{
  "encoder_arch": "efficientnet",
  "model": "image autoencoder",
  "dataset": "capsule endoscopy frames (Kvasir-Capsule)",
  "train_examples": 42238,
  "image_size": 32,
  "crop_scale_min": 0.5,
  "horizontal_flip": true,
  "bottleneck": "plain",
  "downsampling_factor": 8,
  "encoder_norm": "batchnorm",
  "encoder_activation": "gelu",
  "encoder_channel_attention": "se",
  "encoder_depths": [2, 2, 6, 2],
  "encoder_kernel_size": 5,
  "encoder_stem": "deep",
  "encoder_expansion": 6,
  "encoder_widths": [40, 80, 160, 320],
  "loss": "l1",
  "latent_channels": 4,
  "decoder_norm": "batchnorm",
  "decoder_activation": "silu",
  "decoder_widths": [64, 128, 128, 128],
  "decoder_blocks_per_level": 1,
  "decoder_block": "basic",
  "decoder_attention": false,
  "decoder_upsampling": "nearest_conv",
  "init": "trunc_normal_002",
  "residual_init": "none",
  "optimizer": "soap",
  "beta2": 0.99,
  "learning_rate": 0.0026,
  "beta1": 0.9,
  "shampoo_beta": 0.99,
  "eps": 1e-08,
  "precondition_frequency": 50,
  "max_precond_dim": 512,
  "merge_dims": true,
  "one_sided": false,
  "adamw_lr_other_params": 0.00096,
  "max_grad_norm": 3.0,
  "max_steps": 4800,
  "batch_size": 256,
  "epochs": 29.1,
  "lr_schedule": "wsd",
  "decay_fraction": 0.2,
  "final_lr_fraction": 0.05,
  "warmup_steps": 480,
  "weight_decay": 0.2,
  "adamw_weight_decay_other_params": 0.01
}
Rows from block 5 of the encoder of a small image autoencoder, named by matrix and row number. Rows with one number belong to one channel. Each number is 128 + 32 x the weight over its row's rms, rounded and kept within 0 to 255. All counts start at 0.
After each channel's rows are labels from the 100 images, of 14848, where the channel reaches its highest value: "strongest on" is what is common among them. Only what is clearly more common there than usual is listed. The data: capsule endoscopy frames (Kvasir-Capsule). In brackets: how many of the 100.
# convs0: expand pointwise conv (encoder.blocks.5.convs.0.weight, 960x160x1x1), inputs 80-159
# convs2: project pointwise conv (encoder.blocks.5.convs.2.weight, 160x960x1x1, transposed), outputs 80-159

convs0.625 [ 92 121  84 121 129 156 119  65 153 160 165 136 153 114  65 113 173 208 104 159 134 166 164 162 120 104 109 149  98  86 109 121 152 171 101 126 131  84 139 130 116 145 172 158 160 103  98  89 150  95 139 140  84 113  90 137 117  85 110  76  61 222 165 138  83 127 178 186 170 106  61 150 149 105 111 168 153 107 111 122]
convs2.625 [124 124 113  95 120 103  70 157 201 180 106 123 158  84 124  92 143 101 131 171  74 150  81 113 102 171 114 178 131 120 127 155  91 125 102  69 157 127 177 105 172 161 111 109 167 158 159 141 158  59 156 135 131 120 120 152 109 214 111 134 110 153 135 132 120 116 143 124 102 127  96 135 114 130 154  78  92 147 131 105]
strongest on: finding: blood fresh (35)

convs0.541 [148  91  48 122 122 136 178  81 133 180 127 142  87 147 147  51 124 169  90 144 102  66 116 102  85 147 105 116 126 137 151  96 101 158 100 152 115 107 108 170 131 108  90 156 125 114 112 140 107 140 113  95 111 178 185  92 109  99 126 147 139 150 127 145 103  69 129 161 201 100 134 142 128  60 139 177 111 141 137 114]
convs2.541 [117 153 199 101 151 140  78 142 159 153 178  96 153  95 113  67  72  93 101 158 122  80 124 185 119  94 107 159 148 144 126 131  79 109  86 121 112 116 136 109  88 171 183 106 181 144 147 114 160 156 141 135 157 104 108  95 115 162 127 156  94  78 145 129 136 120 159 126  89 163 155 134 132 177 151  97  87 134 162 184]
strongest on: finding: ileocecal valve (72)

convs0.463 [122 193 126 133 129  84 144 161 139  84 112 100 152 119  96 112 168  91 151  70 100 102 174 123 151 205 111 156 121  88  89 103  77 156 130 127 160 131 132 132 139 135 162 101 119 103 125 111 187 172  79 171 127 148 123 102  82  66 107  79 125 160  87  75 125 131  95 173 152 116 137  92 113 111 135 150 135 109 102 118]
convs2.463 [ 94 130 178 102 146  91 130  99 161 149 176  94 137  71 128  97 108 109 135 143 131 100 102 194 145 145 144 113 140 135 144 111 118 142  91 112 119  92 109 134 121 153 159 117 103 170 150  61 196 164  57 140 177 108 132 126  62 116 105 164 117 128 133 112 138 119 134 116 107 136 173 162 101 155 132  79 105 111 137 117]
strongest on: finding: ileocecal valve (40)

convs0.324 [ 99  77 157  89 130 104 161 129 168  91 121 167 118 161 138 157 130 129  93 147 123 111 132 165 144 165 133 130 128 128 163 137 145 137  94 176 104 118 154 178  85  68 133 157 133  86 184 130 135 143 142 164 156 130  97 109 169 154 166 130 176  88 131 175 143 149  98 171 134  92 102 104 136 149  78 115  76 111 177 152]
convs2.324 [106 149 174 154 169 133 105 144 136 135 151 124 107  91 112  36  98  90 115 152 115 101 105 173  72 111  99 158 158 136 138 103  69 101  77 109 125 116  82 103  91 193 151  96 190 182 154 107 167 147 105 156 175 108 103 100 167 108 127 130  93 106 145 116 138 101 183 102 103 148 176 165 114 139 137  93  94 123 141 165]
strongest on: finding: ileocecal valve (68)

convs0.487 [ 85 170 121  74 144  80 125  99  98 156 107  88 136 120  62 121 110  86  75 110  59 129  78 144 113 125 131  68  59 113 147 188 116 104 149  80 143 119 141 121  89 106 101 126 104 119 106 168 128 113 150 155 110 119 174 158 120  80 126 141 107 111  75 148  93 130 123 214 125  71 103 162 178 101 145 126 107 140  82  98]
convs2.487 [168 156  87 112 130 142 154 112 143 119 124 177 113 182 143 118  88 139 184 115 131  79 162 119 127  88 105 150 122 131 170 124 159 128  88  99 135 124  60 135 126 116 179 140  97 129 158 139 134 128 168  99  74 137  87 114 101 215 102 107  78 131 114  86 176 106 146 102 113 152  80 154 171 116 136 143 146 175 121  98]
strongest on: finding: foreign body (27)

convs0.414 [104 180 156 112 109 155 139  83 183 105 186 149  90 134 119 168 108 165 111 173 128 139 149 109 124 130 189 147 138 127 152 119  87  89 160 144 119 131 149 116 105 156 139 114 166 113 143 136  79 157 103 107 115 120 141 121 130 215  97 195 102 109 161 160 100 116  85 176 118 149 152 138 200 113 147 116 116  87 106 138]
convs2.414 [113 193 106  97 162 155 101 134 141 149 132 140  79 129  74 121 130 101 100 161  80 133 146  96 138 157 134 128  79 137  94 142  54 150 112 100 188  77 120  93  86 112  86 129 104 120 107 148 172 152  64 151 112 130 140 113 112 162 163 130  72 130 138 108 131 102 167  78 155 133 224 136  83 108  84 128  89 126  69  75]
strongest on: finding: ileocecal valve (47)

convs0.218 [139 158 142 140 129 109 140 129 128 128 107 159 156 124 133  96 142 116  78 131  80  73 136 128  84 188 145 119 107 129 149 132 111 157 134 166 129 104 112 115  98 120 112 178 130 151 140 160 138 143 181 132 148  80 150 151  87 183 136 137 119  72 112 155 112 135 114 147 174 142 150 104 147 146 144 142 159 102 149 137]
convs2.218 [139 147 118  93 132 181 166 122 173 123 108 116 155 139 115  91  55 117 150 138 157 167  61  92 129 164 137  92 127 143 119 119 160 152 115 121 120  82 178 200 183 143 169  68  97 126 161 135 126 187  81 114 119 173 105 152 111 152 137 157 123 152 191 200 115  88 129 137 159 157  64 134 137 121  94 158 134 175 155 103]
strongest on: finding: blood fresh (31)

convs0.220 [143 131 144  79 180 131 158 181  98 168 139 163 112  91 133  64  96 156 112 137 149 152 153 189 134 103 150 168 147 171 129 147  93 116 116 121 118 147  99 123 158 107 142  97 125 151 129 132 206 110 136 112  96 205 185 173 132 123  85 131 110 110  81 144 152  94 148 127 131 141 164 102 167 116 166 174 157 183  91 102]
convs2.220 [120 130  91 110 105 120 124 132  96  97  54 130 129 180 122 113 113 121 138  94 122  94 152  97  79 113  73 101 123  89  64 108  96 145 165 161 137 140 145 135 152 135  87 150 150  56 122 133  41  67 171  75 113 136 101 124 190 134 155 121 134 108 110 182  60 147 137 158 124 152  76 126  91  87 142 160 117 157 133 124]
strongest on: finding: ileocecal valve (38)

convs0.711 [117 137 161 118  94 110 113 104 138 169 123 120 154 178  93 103  90  99 176 133 110  87 108 170 112 123 153 128 129 159 158 130  92 172 143  95  68 117 124 127   7 185 144  41 145 100 135 156 141 137 112 109  85 119 158 169  89 100  94 142  99 117 139 125  92 130 129  91 119  82 111 119 111 127  94 160 105 209  66 151]
convs2.711 [105 167 158 178 158 139 143 169 118 138 160 154 107  85 119 114 128 118 124 103 100 125 136 125 120  86  64 111 154 144 159  91 147  74 133 210 147 149 150  59  98  85 164 127 120 178 141 124 109 121 207 104 116 156  71 160 121 107 103 139 106  75 179 139 162  67 140 149 119 173 121  98  54  82  84 105 144 181 167 158]
strongest on: finding: foreign body (34)

convs0.123 [117 178 148 146 126  47 106 131 115 164 107 138 157 103  85 105 140 131 101 128 100  90 162 134 151 188 158  57 133 143  83 109  98 160 118 111 154 122 150 139  99 103  89 167 140  75  62 109 150  61 117 194  94 106  83  93  74  91 106 106 228 128 132 127 103 151 130 135 101 155 131 120 169 106 142 133 130 123 111  95]
convs2.123 [125 139 179 149 110 101 100  87 140 159  91 116 114 152 160 111 113 100  87 135 155 120 136 118 135 170 166  85  70 105  95 119 153 116 159 134 146 158 183 147  66 157 110 181 142  53 105  70 156  76 149  94 128 134 143 108  57  67 127 135 195  93 138  86  72 131 149 125  92 144 145 142 116 153 166  97  98 143  93 104]
strongest on: finding: pylorus (37)

convs0.43 [145 117  81 130 171 152 164 175 135 167 154 135  89 160 116 107  98 124  97 147 188 109 102 139 153 126 165 151 102 178 137  53 161 107 115 147 178 156 114 147 117 159 243 121  89 167 159 116 127  80  72 112 100 171 108 100  90 124 117 149  85 121 103 116 154 147 129 123  99 104 151 128 122 152 120 162  95 105 134 137]
convs2.43 [ 90 139  93  99 106 168 158 153 114 149  85 148 132 160 141 113 114 140 127 119 101 101 164 119  85 110  40 123 150 120  85 151  75 146 154 156 122 156 158 135 125 102 129 137 140  63 110 115  56  68 182 121  78 155  83 135 141 169 138 137 164 114 133 180  45 153 124 148 133 152 100 106 109  87 141 126 123 126 151 122]
strongest on: finding: foreign body (31)

convs0.358 [135 136 126 155 117  97 104 119 118 167 120 117  99 168 166 103 149  86  79 170 154  86 124 133  96 118 152 121 173  97 138 147 175 144  99 129 136  77 158  99 128  85 138 154 135 105 130 204  98 139 133  95 143  66 101 130 126  72 129 143 158 164 147 105 115 114  93 168 124 118 149 146 104 103 115 115 116 130 118  83]
convs2.358 [156 146 120 203  81  98  99 146  82  49  70 120 132 177 107 152 136 117 120  85 144 112 146 122 136  90  90  93 175 112 129 183 150 112 145 167 166 153 187  92 141 102  90 154 164 100 102 131  63  97 189 150 126 164  97 144 125 140 138 130 183 137  95 175 123 132  98 168 122 120 124 112  88 106 153 171 168 118 149 135]
strongest on: finding: blood fresh (25)

convs0.585 [111 148  99 116 151 187 112  82 146 135 115 123 130  65 124 165 103 109  77 188 102 134 102 122  85 150 129 119 140 130 145 129 116 124  82 146 125 165 167  89 128 102 162 117 145  81 150 134  75 155  86  62  85  91 180  52 185 137 139 114 123  81 103 171  98  88 110 148 120 112 132 141 118 144 146 131 191  39 158  90]
convs2.585 [103 182 184 103 143 149  98 174 130 151 132  81 126  96  95  28  78 101 115 143 139  96 126 160  81 132  95 156 150 115 116 101  68  87  71 108 101 108 102 150  99 200 178  93 153 154 149 111 142 139 139 147 165 116 100  99 140  97 125 116  99  78 161 109 116 107 179 107 106 168 183 153 100 168 128 105  86 137 163 171]
strongest on: finding: ileocecal valve (78)

convs0.583 [153 106 117 135 141 100 156 117  96 136  57 134 136  97  70  67 161 145 114 127 151 194  81  83 156 115 128 147 148 105  79 204 126 107 168 133 147  66 133 138 113  95 132 178 113 143 119 124 122 115 121 115 112 135 181 120 168 124 135 112 158 131  99 113 102 109 133 104 137 132 175  83 102 181 148 112 141 151 119 156]
convs2.583 [158 113  71  73 155 125 110  92 133 182  38  67 137  51  91 164 198 120 127 134 113 133  71 183  99 118 121  92 141  71 122 171 114 102  84 119 115 112 152 142 148 120 160 153 105 165 119 139 150  87 103  87 124 162 187 105 153 158 121 148 115 146  91 116 132 122 134 111 121 167 136  93 109 122 109 118 112 154 172 166]
strongest on: finding: blood fresh (50); finding: pylorus (32)

convs0.256 [121 132 117 122 140 118  96  91 100 107 174 106 131 132 114 117 181 112 153  97 115 101 127 173 147 160 146 140 185 129 145  66 137 145 179 134  97  95 113 115  76 140 138  41  95 126  74 162 148 190 122 159 170  56 186 151 140 126 138 107 127  97  75 127 107  63  82 121 115 187 146 100 124 192  98  65 170 134 178 149]
convs2.256 [145 162 165 139 133 154 106 106 182 117 129 126 177 111 125  78 112 120 110  90  92 134 189 149 127 116 135 138  98 163 115 117 109  87  91 155 174 151  53 109 131 128 105 189 107 159 140  51 114 117 138 155 143 169  76 127  77 154 143 121  86 105 134 129 118  96  94 114 148 182  79 167 143  95 160 121 162 139  86  77]
strongest on: finding: blood fresh (26)

convs0.23 [141 185 124 143  79 119  92 126 158 146 101 174 155 138 180 177 125  49 137 146 142  86 116 168 156 154 140  86 114 153 136 195 103 137 157 152 128 115 126 220 114 108 164 140 184 186 126 123 132 117 162 132 137 172 135 158  79 119 138 198 129  81 121  93 127 171 118  93 154 106 143 164  59 165 140 166 100  97 119 124]
convs2.23 [103 104 145 100 158 145 148 101  99 118 126 166 183  68 150 141 146 135 121 132 126 161  72  94 148 131  85 124 158 138 114 129 116 169 144 111 118 164 184 141  86 134 102  72 118  97 106 150 131 144 106 146  59  97 131 164 128  59 103  78  58 174 143 208 144 158  66  86 116 100 129 192 128 126 156 176 132  55 101 177]
strongest on: finding: pylorus (26)

convs0.146 [146 100 138 121 140 146 144 210 130 143 158 156  94  90 153 167  88 184 176 101 121 141 123 154 139 105 118  95  80 120 107 172 129 116 161 161 119 138 194 100  72 196 125 136 131 144  90 167 134  69 147 123 124 108 129 140  11 118  86 133 103 155 106 147  95 150 126 168 100 114 191 150 175  97 194 126 142 140 145 147]
convs2.146 [158 135  50 124 113 151 142  74  91 103  78 166 122 177 168 109 101 157 134 144 149 157 135 111  86  77  87 100 162 121 107 135 138 118 119 111 118 178 164 105 182 118  85 148 107 130 156 210  65  88 154 124  95 181 168 130 117 178 128 173 115 139  81 173 102 155 127 133  96  86  78 109 154  64 117 148 122  90 142 129]
strongest on: finding: pylorus (32)

convs0.65 [ 95 176 125 115 142 157 132  71 152 101 104 163 198 106 174 185 122 116 121  94 154 119 173 151 119 151 138 178 108 130 100 126 115 120 126 119 100  81 137 146 149 123 135 119 114  88  83 137 120 175 139 137 137 104 112 185 121 102 120 187 198 177  96  52 169 137 161  73 116 192  96 164 194  99  97  90  65  98 138 174]
convs2.65 [108  94 108 129 107 157 126 214 124 160  86 153 132  60 116 152 177 156 118 160 101 126  86  84  89 190 108 116 127 145 141 136  99 146 145 141 122 156 167  85 112  75 132 129  61  97  64 164 173  89 125 145 152 158 105  91 103 203 179 107 143 120 176 170  74 181 134 100 102 129 142  86 118 125 134 151 187  26 151 174]
strongest on: finding: ileocecal valve (46)

convs0.439 [ 94 177 107 115 163 102 140 162 131 114  95 101 108 105 110  96 167 120 181 131  58 190 123 118 128 121  96 135 112 124  80 165  84 130  78 121  65 163 142 134  89  80 138 141 125 158  92  94 128 174 134  99 126 173 124 126  91  67 124 174 132 210  70 162 138 174 126  97 131 118 136  84 106 149 192 179 113 113 140 103]
convs2.439 [101  89 169 106 111  96  82 115 172 154  97 133 168 174 165 134 112 140 178 118 134 100 148 161 113 195 131 158 133  80 135 128 134 118 112 145 134 132 176  94 118 145 136 159 159 117 102  88 156 120 120  91 138 157 153 138 177 159  87 147 116 151 171  57 151 131  90  86 105 137 159  60 109 160 155 168 129  58 193 121]
strongest on: finding: blood fresh (29)

convs0.185 [ 98 136 149 100 137  96 151 156  87 161 125 106  59  67 152 132  67 160  86 158 158 119 110 110 187 186  92 129 144 147 111 152 160 146 118 136 145 101 158 141 106 141 112 122 123 106 137 203  97  72 102 210 110 167 176 144  29 162 132 136 170 100 126 153  89 140 136 133 111 120 170 174 154  83 150  73 148 137  94 106]
convs2.185 [159 120  81 171 113 146  54 124 124  78  98 139 147 134 123 107 119  93 165 115  99 168 159 121  70  96 147 128 112  98 107 164 121 135 117 132 122 205 146 100 104 114 143 153 167 127 122  22 137 137 183 125 106 141 130  98 183 118 107 133  93 191 110  65 141 156 163 126 148 142  87 112 155 167 122 169 143 152 148 115]
strongest on: finding: pylorus (26)

convs0.568 [166 134 144  75 135 156 166  76 110 133 150 108 128 110 167 113 114 100 141  80 172  51 105 131  91 115 128 141 191  66  72 137 128 108 177 161 115 110 128 146  72 179 112  86 103  98  93  95 144 112 112  80 137  99 118 127 151 126 106 129 198 136 126 127 127 114 117 117 139 136 131 147 130  78 155 152  59  96 160 127]
convs2.568 [ 94 151 115 126 131 138  94 162 116 139 123  62 175 122  53 134 104 146 103 116  98 131 137 147 135  91  85 191 216 113 106  86  84  89 112  91 120 127  86  80  99 155 131 106 198 148 147 135 122 105 149 120 183 129  94 100 117 110 125 139 134 114 148 159 125  85 132 106 136 167 145 145 112 105 120 147 134 184 154 176]
strongest on: finding: ileocecal valve (89)

convs0.448 [142 113 165  80  95 160 126 117 167 116 182 109 165 145  83 192 165 117 159  66 109 113 144 159 101 146 118 166  87 143 117 150 123 166 120 170  93 188 103 148 123 123 132  47 158 133  42 141  90 135  99 113 150  99 120 148 125 168 150  84 108 133  87 136 117 147 185 138 163 110 103 202 137  86 104 187  86 133 103 120]
convs2.448 [156 138 132 123 145 114 161 115 117 171  91 143 103 173 165 153 120 136  82 148 116  86 108 109 125  70 134 156 136  97 157 139 144 164 113  98 130 108 118  75  86 140 121 188 184 112 136 110 150 132 108 141  77 134 187 112 150 145  95 121 140 150 176  58 230 127  99 153  98 127 144 196 148 140 167  91 162 182 109 163]
strongest on: finding: foreign body (35); finding: ileocecal valve (28)

convs0.267 [130 179  73 101 107  94 108 160  89 132 121 142 103  91  92 181 155  95  99 165 129 142 133 127 164 133 165 110 124 116 143 104 130 119 108 131 181 150 119  97 129 175 129 111 201  64 136 111  87 111 116 197 110 173 167 107  86  85 132 135 107 150  97 138 132  89  87 117 160 128 168 125  89 183 154  89  90  71 141 125]
convs2.267 [117 144 114 169 130  99 173 101 153 147 113 124 104 117 159 169 122  94 117 117 176 164 106 134 120 104 129 147  95 148 136 141 106 185 136  89 137 102  75 134 158 133 121 153 140 152 167 122  67 120 151 149  96 174 101 112 132  86 142 106 140 127 109 193 115 138 137 161  65  46 152 182 126  93  72 149 148 162 132 142]
strongest on: finding: pylorus (28)

convs0.113 [142  78  52 147 135 103 141 133 121 111 116 163 171  88  82  86 142 128 197 112  77  56 101 103 208 156  96 128 158 171 109 136 106 192 138 161  88 142 130  97 118  52 107  98  95  92 109 163 151 117  80 181  81 153 159 146 117  71 122 126 106  49 124  81  85 145 134 139 115 122 109 143  82 112 104 136 139 137  81 144]
convs2.113 [130 124 171 120 127 105  86 156  93 117 146 193 195 183 125 116 105 198 120 176 182  99  74 147 123  51 139 140  86 155 106 157 125 205 119 148 148 134  85  82 116  88 133 122 212 108 124  85 115 167 107 201 101 136 126  64 124 120 164 122 172 130 124 132 132 185 142 101 162 128 121 211 140 134 157 201 183 144 125 111]
strongest on: finding: blood fresh (29); finding: pylorus (28)

convs0.211 [152 115  96 149 118 110 167 130 135 183 108 138 138 109 128  35 164 187 139 112  84 134  85  64 117 104 109 114 160  98 119 128 138 126 130 139 120 112  93 138  90 162 104 167 126 144 129  67 121 199 150  99 155 106 130  71  98 142 140 105 199  99  57 161 107 162 142  98  98  97 159 134 130 112 124 142  92 145 107  97]
convs2.211 [127 111 106  86 156  41 124 106 153 133 176 127 226 101 133 129  55 162 114 142 158 124 146 127 124 108 155 154 148 135 114 110 143 141 137 140 107  76 141 118  94 160 141  94 140 122 136 139 133 126  97 155 189  98  92 149  97  70 109 179  85 112 176 157  87  98 131 148 176  78 179 149 143 119 116  93 116 111 112 182]
strongest on: finding: blood fresh (56); finding: ileocecal valve (29)

convs0.692 [ 68 115 101 111 152 173 109  85 142 143  80  95 102 139 131 106 197 100 100 129 136 142  85  54 130 137 100 157 121 140 118 130 115 132 153  81  84 122 117 105  93  84  56 114 170  79 135 113 100 128 121  64 104 147 149  73  96  75  94 109 121 118 215 127 111  61  76 117 127  86  93 126 109 148 184 146  81  87 156 122]
convs2.692 [106 156 153 114 159 147 103 149 152 161 163  92 140 101 117  69  76 100 105 152 118  88 109 162  84  87 102 167 172 137 117 101  66  98  86 102 110 104 103 111 108 161 183 109 175 176 162 110 149 165 128 134 168 111 111  93 114 105 125 132  97 106 147 128 117 100 157 104 109 159 165 172 113 142 122 105 111 148 148 172]
strongest on: finding: ileocecal valve (30)

convs0.694 [105  77 142 150  68 144 137 105  88 144 151  97 118 114 142 100  90  84 109 143 138  72 170 147  57  83 125 115 132 188 108 137  61  92 131 119 141  76 118 148 148 104 157  95 149 152 130  99 125 182 165 195  94  87 121 150 157  44 129 106  81 120 119 143 122 108 155  54 146 123 179 168 109  73 102 106 174  98 176  95]
convs2.694 [116 102 149 138 112 126  86 145 104 107 165 170  97 160 200 125 175  92 121 160 112  22 107 146 127  88 121  96 173 124 158 119 152 110 123 116 101  71  89 110  90 136 125 130 135 146 119 103 139 130  95  76 179 115  70 167  83 133 144  63 160 135 123 128 100  91 129 156 145 180 172 128 207 167 139  96 125 139 168 154]
strongest on: finding: pylorus (27)

convs0.353 [151 110  85 113 119 149 109 113 164 118 114 129 116 182 132 130 113 137 153 129 156 129 137 104 135  94 128 123 129 111  74  88 137 164 132 168 105 141 165  80 143 118 158 162 122 128 121 100 114 120 138 233 174 107 162  91 121  69 113 115 126 110  94  38 134  89 166 129 160 127 114 107 124 146 141 151 150 128 100 154]
convs2.353 [118 161 163 125 168 143 119  91 115 105 156  95 142 150 113  35  76  73 106 149 176 127 115 158  54 104 126 152 117 127  92 127  85  78  73 137 116 140 127 151 108 136 114 144 134 155 128  81 127 149 147 143 132 110 148 107 157 131 135 186 115 172  97  59 143 127 154  99 103 205 157 118 125 195 157 159 113 114 196 205]
strongest on: finding: ileocecal valve (25)

convs0.517 [150 161 104 126 130 119 106 129 113 105  81 111  95 158  74 108  94  87 185 180 104  88 104 122 103 161  95 131 115  83  93 153  97 152 156 125 183 137  83 159 102 118  72 181 139  35 180 123 139 146 161 116  94 135 104 153 147 142 102  46 162 120 104 189 137 132 166 150 129  85  96 128 139 163 196 158 140 106 140 122]
convs2.517 [ 90 111  96  52 153 144 138 158 155 181 137 137 152 109 137 134  90 170  69  90 140 160 103 160 168  78 144 113  93 151 137 125 154 139 118 159 117 154 191  63 172 170 193 127 128 131 136 179 144  89  89 130 103 118  83 148  67 136 100 174  76 121 104 117  82 121 105 109  99 158 166  85 147 112 140 148 115  87  73 158]
strongest on: finding: blood fresh (25)

convs0.403 [109  72 137 135 140 132 149 151 165 172 123 141 106  99 110 120 114 124 101 164 125 109 156 140 106 157 105 145  98 121  99  67 172 168  92 133 159 111 169 113 123 114  92 125 182  89  77 116 115 135 132 177  97 109 163 125 125 131 147 143 129  68 182 184  52 156 131  96 164 146 183 167 138 154  36 146 124 131  80 132]
convs2.403 [169 140 163 110 173 148 146  60 127 157 159 157 110  76 116 156  66 183  95 157 101  86 121 112  94 140 162 163 184 127  59 110 101 106 127  64 101 145 135 105 103  82  70 167 179  98  86  42 144 141  94 155 111  94 220 110 104 133 127 118 111 137 163 140 144 148 184 147 113 129 108 131 168  72 125 123 108 100 147 166]
strongest on: finding: pylorus (27)

convs0.15 [128 102 139 114 118 117 159 100 132 102 105 138 131  97  86 123 130 105 146 159  95 179 150 143 184 138 136 120 171 159  97 174  91 185 155 157 170 160  95 135 143  87 153  97  56 129 139 141 107 140 150 118  86 160 140  88 138  78 124 152 117 103  98 107  93  57  84 126 115 132 174  91 114  99 141  88 174 198 112 148]
convs2.15 [134 128 173 129 125 171  62 165 145 147 111 172 117 156 139  92 147 157 140 180 196  86 110 130 121 142 128 145 126 141 111 185 129 139 119 152 204  37 140 100 131  99 145 121 206 114 158 140  84 129 149 151  88 135  87 113  76 101 112  93 140 108 136 144  54 168 175  72 182 144 124 199 157 154 131 177 103 149 143 109]
strongest on: finding: blood fresh (67); finding: ileocecal valve (30)

convs0.87 [126 153 122  87 115 130 172 226  84 122 131 158 179 117 185 122 142 188 141  66  95 129 168 117 174 120 110 108 106 135 121 119 118 152 141 160 148  99 145 150 131  71 112 154 110 141 129 125 160  62 141 115 176 156 129  82  74 181 113 143  78 133 167 170 105 122 119 103 142 129 147 108  89 117  87 159 119 166 103 125]
convs2.87 [157 114  61 188 138 166  88 102 103 164 139 115 136 119 124  80 119  71 105 110 140 101 135 129  51 168 128 180 184 125  85 143 158  94 129  94 114 125 136 148  91 103 133  83 172 129 113 158 126 155 106  69 108 133 145 148 115 147 143 110 108 203  84 155 117  85 141 156 166 141  89  41 129 153 129 123 165 147 133 156]
strongest on: finding: blood fresh (27)

convs0.296 [139  90  87 165  76 181 126  67  70 116  53 148  88  79 147 122 135 120 128 124  78 130  91  91  99 129 141 121 173  44 108 126 131 164 133  94 102 149 116  86  95  95  61 115 123 120 109 155 108 135 119  81 113 120 139  98 146 104 154 159 193 124 105  72 116  96  98 155 180 141 106 149 114 141 140 164 160 134 164 110]
convs2.296 [ 93 173 175 102 171 156  86 180 153 173 147  76 133 113  99  45  87  89  98 141 129 103 116 159 105  89  86 130 147 157 123 116  72  95  77 121 125 109 125 130 107 184 196 104 179 164 151 111 146 161 126 143 169 138 113  89 109 133 121 113 104 103 163 135  99 106 165  91 100 170 160 152 108 154 131 111  77 134 144 164]
strongest on: finding: ileocecal valve (79)

convs0.183 [159  75 111 143 158 128  80 126 181 118 128 111  96 129 126  84 104 101 131 122 135 188 139 159 107 137 141 110 125  93 162 121 120 131 120  97 120 154 125 138  99  99 100 110 178 129  87 143  86 105 172 179  97 189 181 144 161  63  83 114 160 132 146 149  98  94 180 154  89  59 159 130  37 122 116 123 180 135 171 127]
convs2.183 [141 140 146 158 107  93 136 160 101 166 163 155 139 111 131  81  63 142 133 118 135  75  85  78 117 179 112  87  97 130 106  77 174  90 144 168 124 119 145 176 194 137 124  96  97 149 160 122 148  99 132  70 139 123 129 126 104 114 157 210 170  29 114 126  86 125 136 135 139  74 116 121 152  80  86  74  82 170 156 167]
strongest on: finding: foreign body (28)

convs0.307 [139 190  92 101 150 130 112 147 108 144 122 135 103 190 125  71 168  62 168 144 102 134 152  98 152 165 131 130 133 153 200 115 144 152 165 125 184 103 146 151 182 103 150 125  84 133 170 169 134 113 162 160 153 167  60 112  93 144 148 144 159  31 108 167  76 115 116  81 177  98 142 137 141 136 125 126 154 136 128 138]
convs2.307 [169 144 143  95  88 123 113 189  97 114 141 126 120 156 133 132 159  72 161 150  93 107 147  78 186 132 152  66 124  69 151 126 130 126 131 110  63  74 114 121 135 126 100 193  80 178 116 134 166 113 116 208 145 118 112 171 107 135 135 163 109  41 128 141  85 128  80 144 116 171 174 207  73 146 140 138 126  93 163 116]
strongest on: finding: pylorus (33)

convs0.6 [157  92  89 122 121  74 137 109  70  98 137  99  55 141 155 104 185 192 159 162 145 126 121 136 105 115 147  97 147  79  88 161 101 145  95 126  94 114 125 107 167 112  96 138 105 115  97  72 120 140 106 119  97 139 126  44  69 184 132 104 107 136 161 133  89 141 157 119 170 131 164 109 148 139 166 109 232 128 138 102]
convs2.6 [149 125  88 128  99  40 122  65  94 138 133 143 169 183 146 108 150 113 154 160 131 126 106 154 142 155 124 170 102 174 143  86 166 140 144  89 154  77 174 155  82 213 100 103 170 112 156 147 173  95 136 116 140 124  86 135 180 189 113 132 156 133 188 133 139  87 134 136 142  64 144 136 123  87 176 140 149 161 122 161]
strongest on: finding: pylorus (25)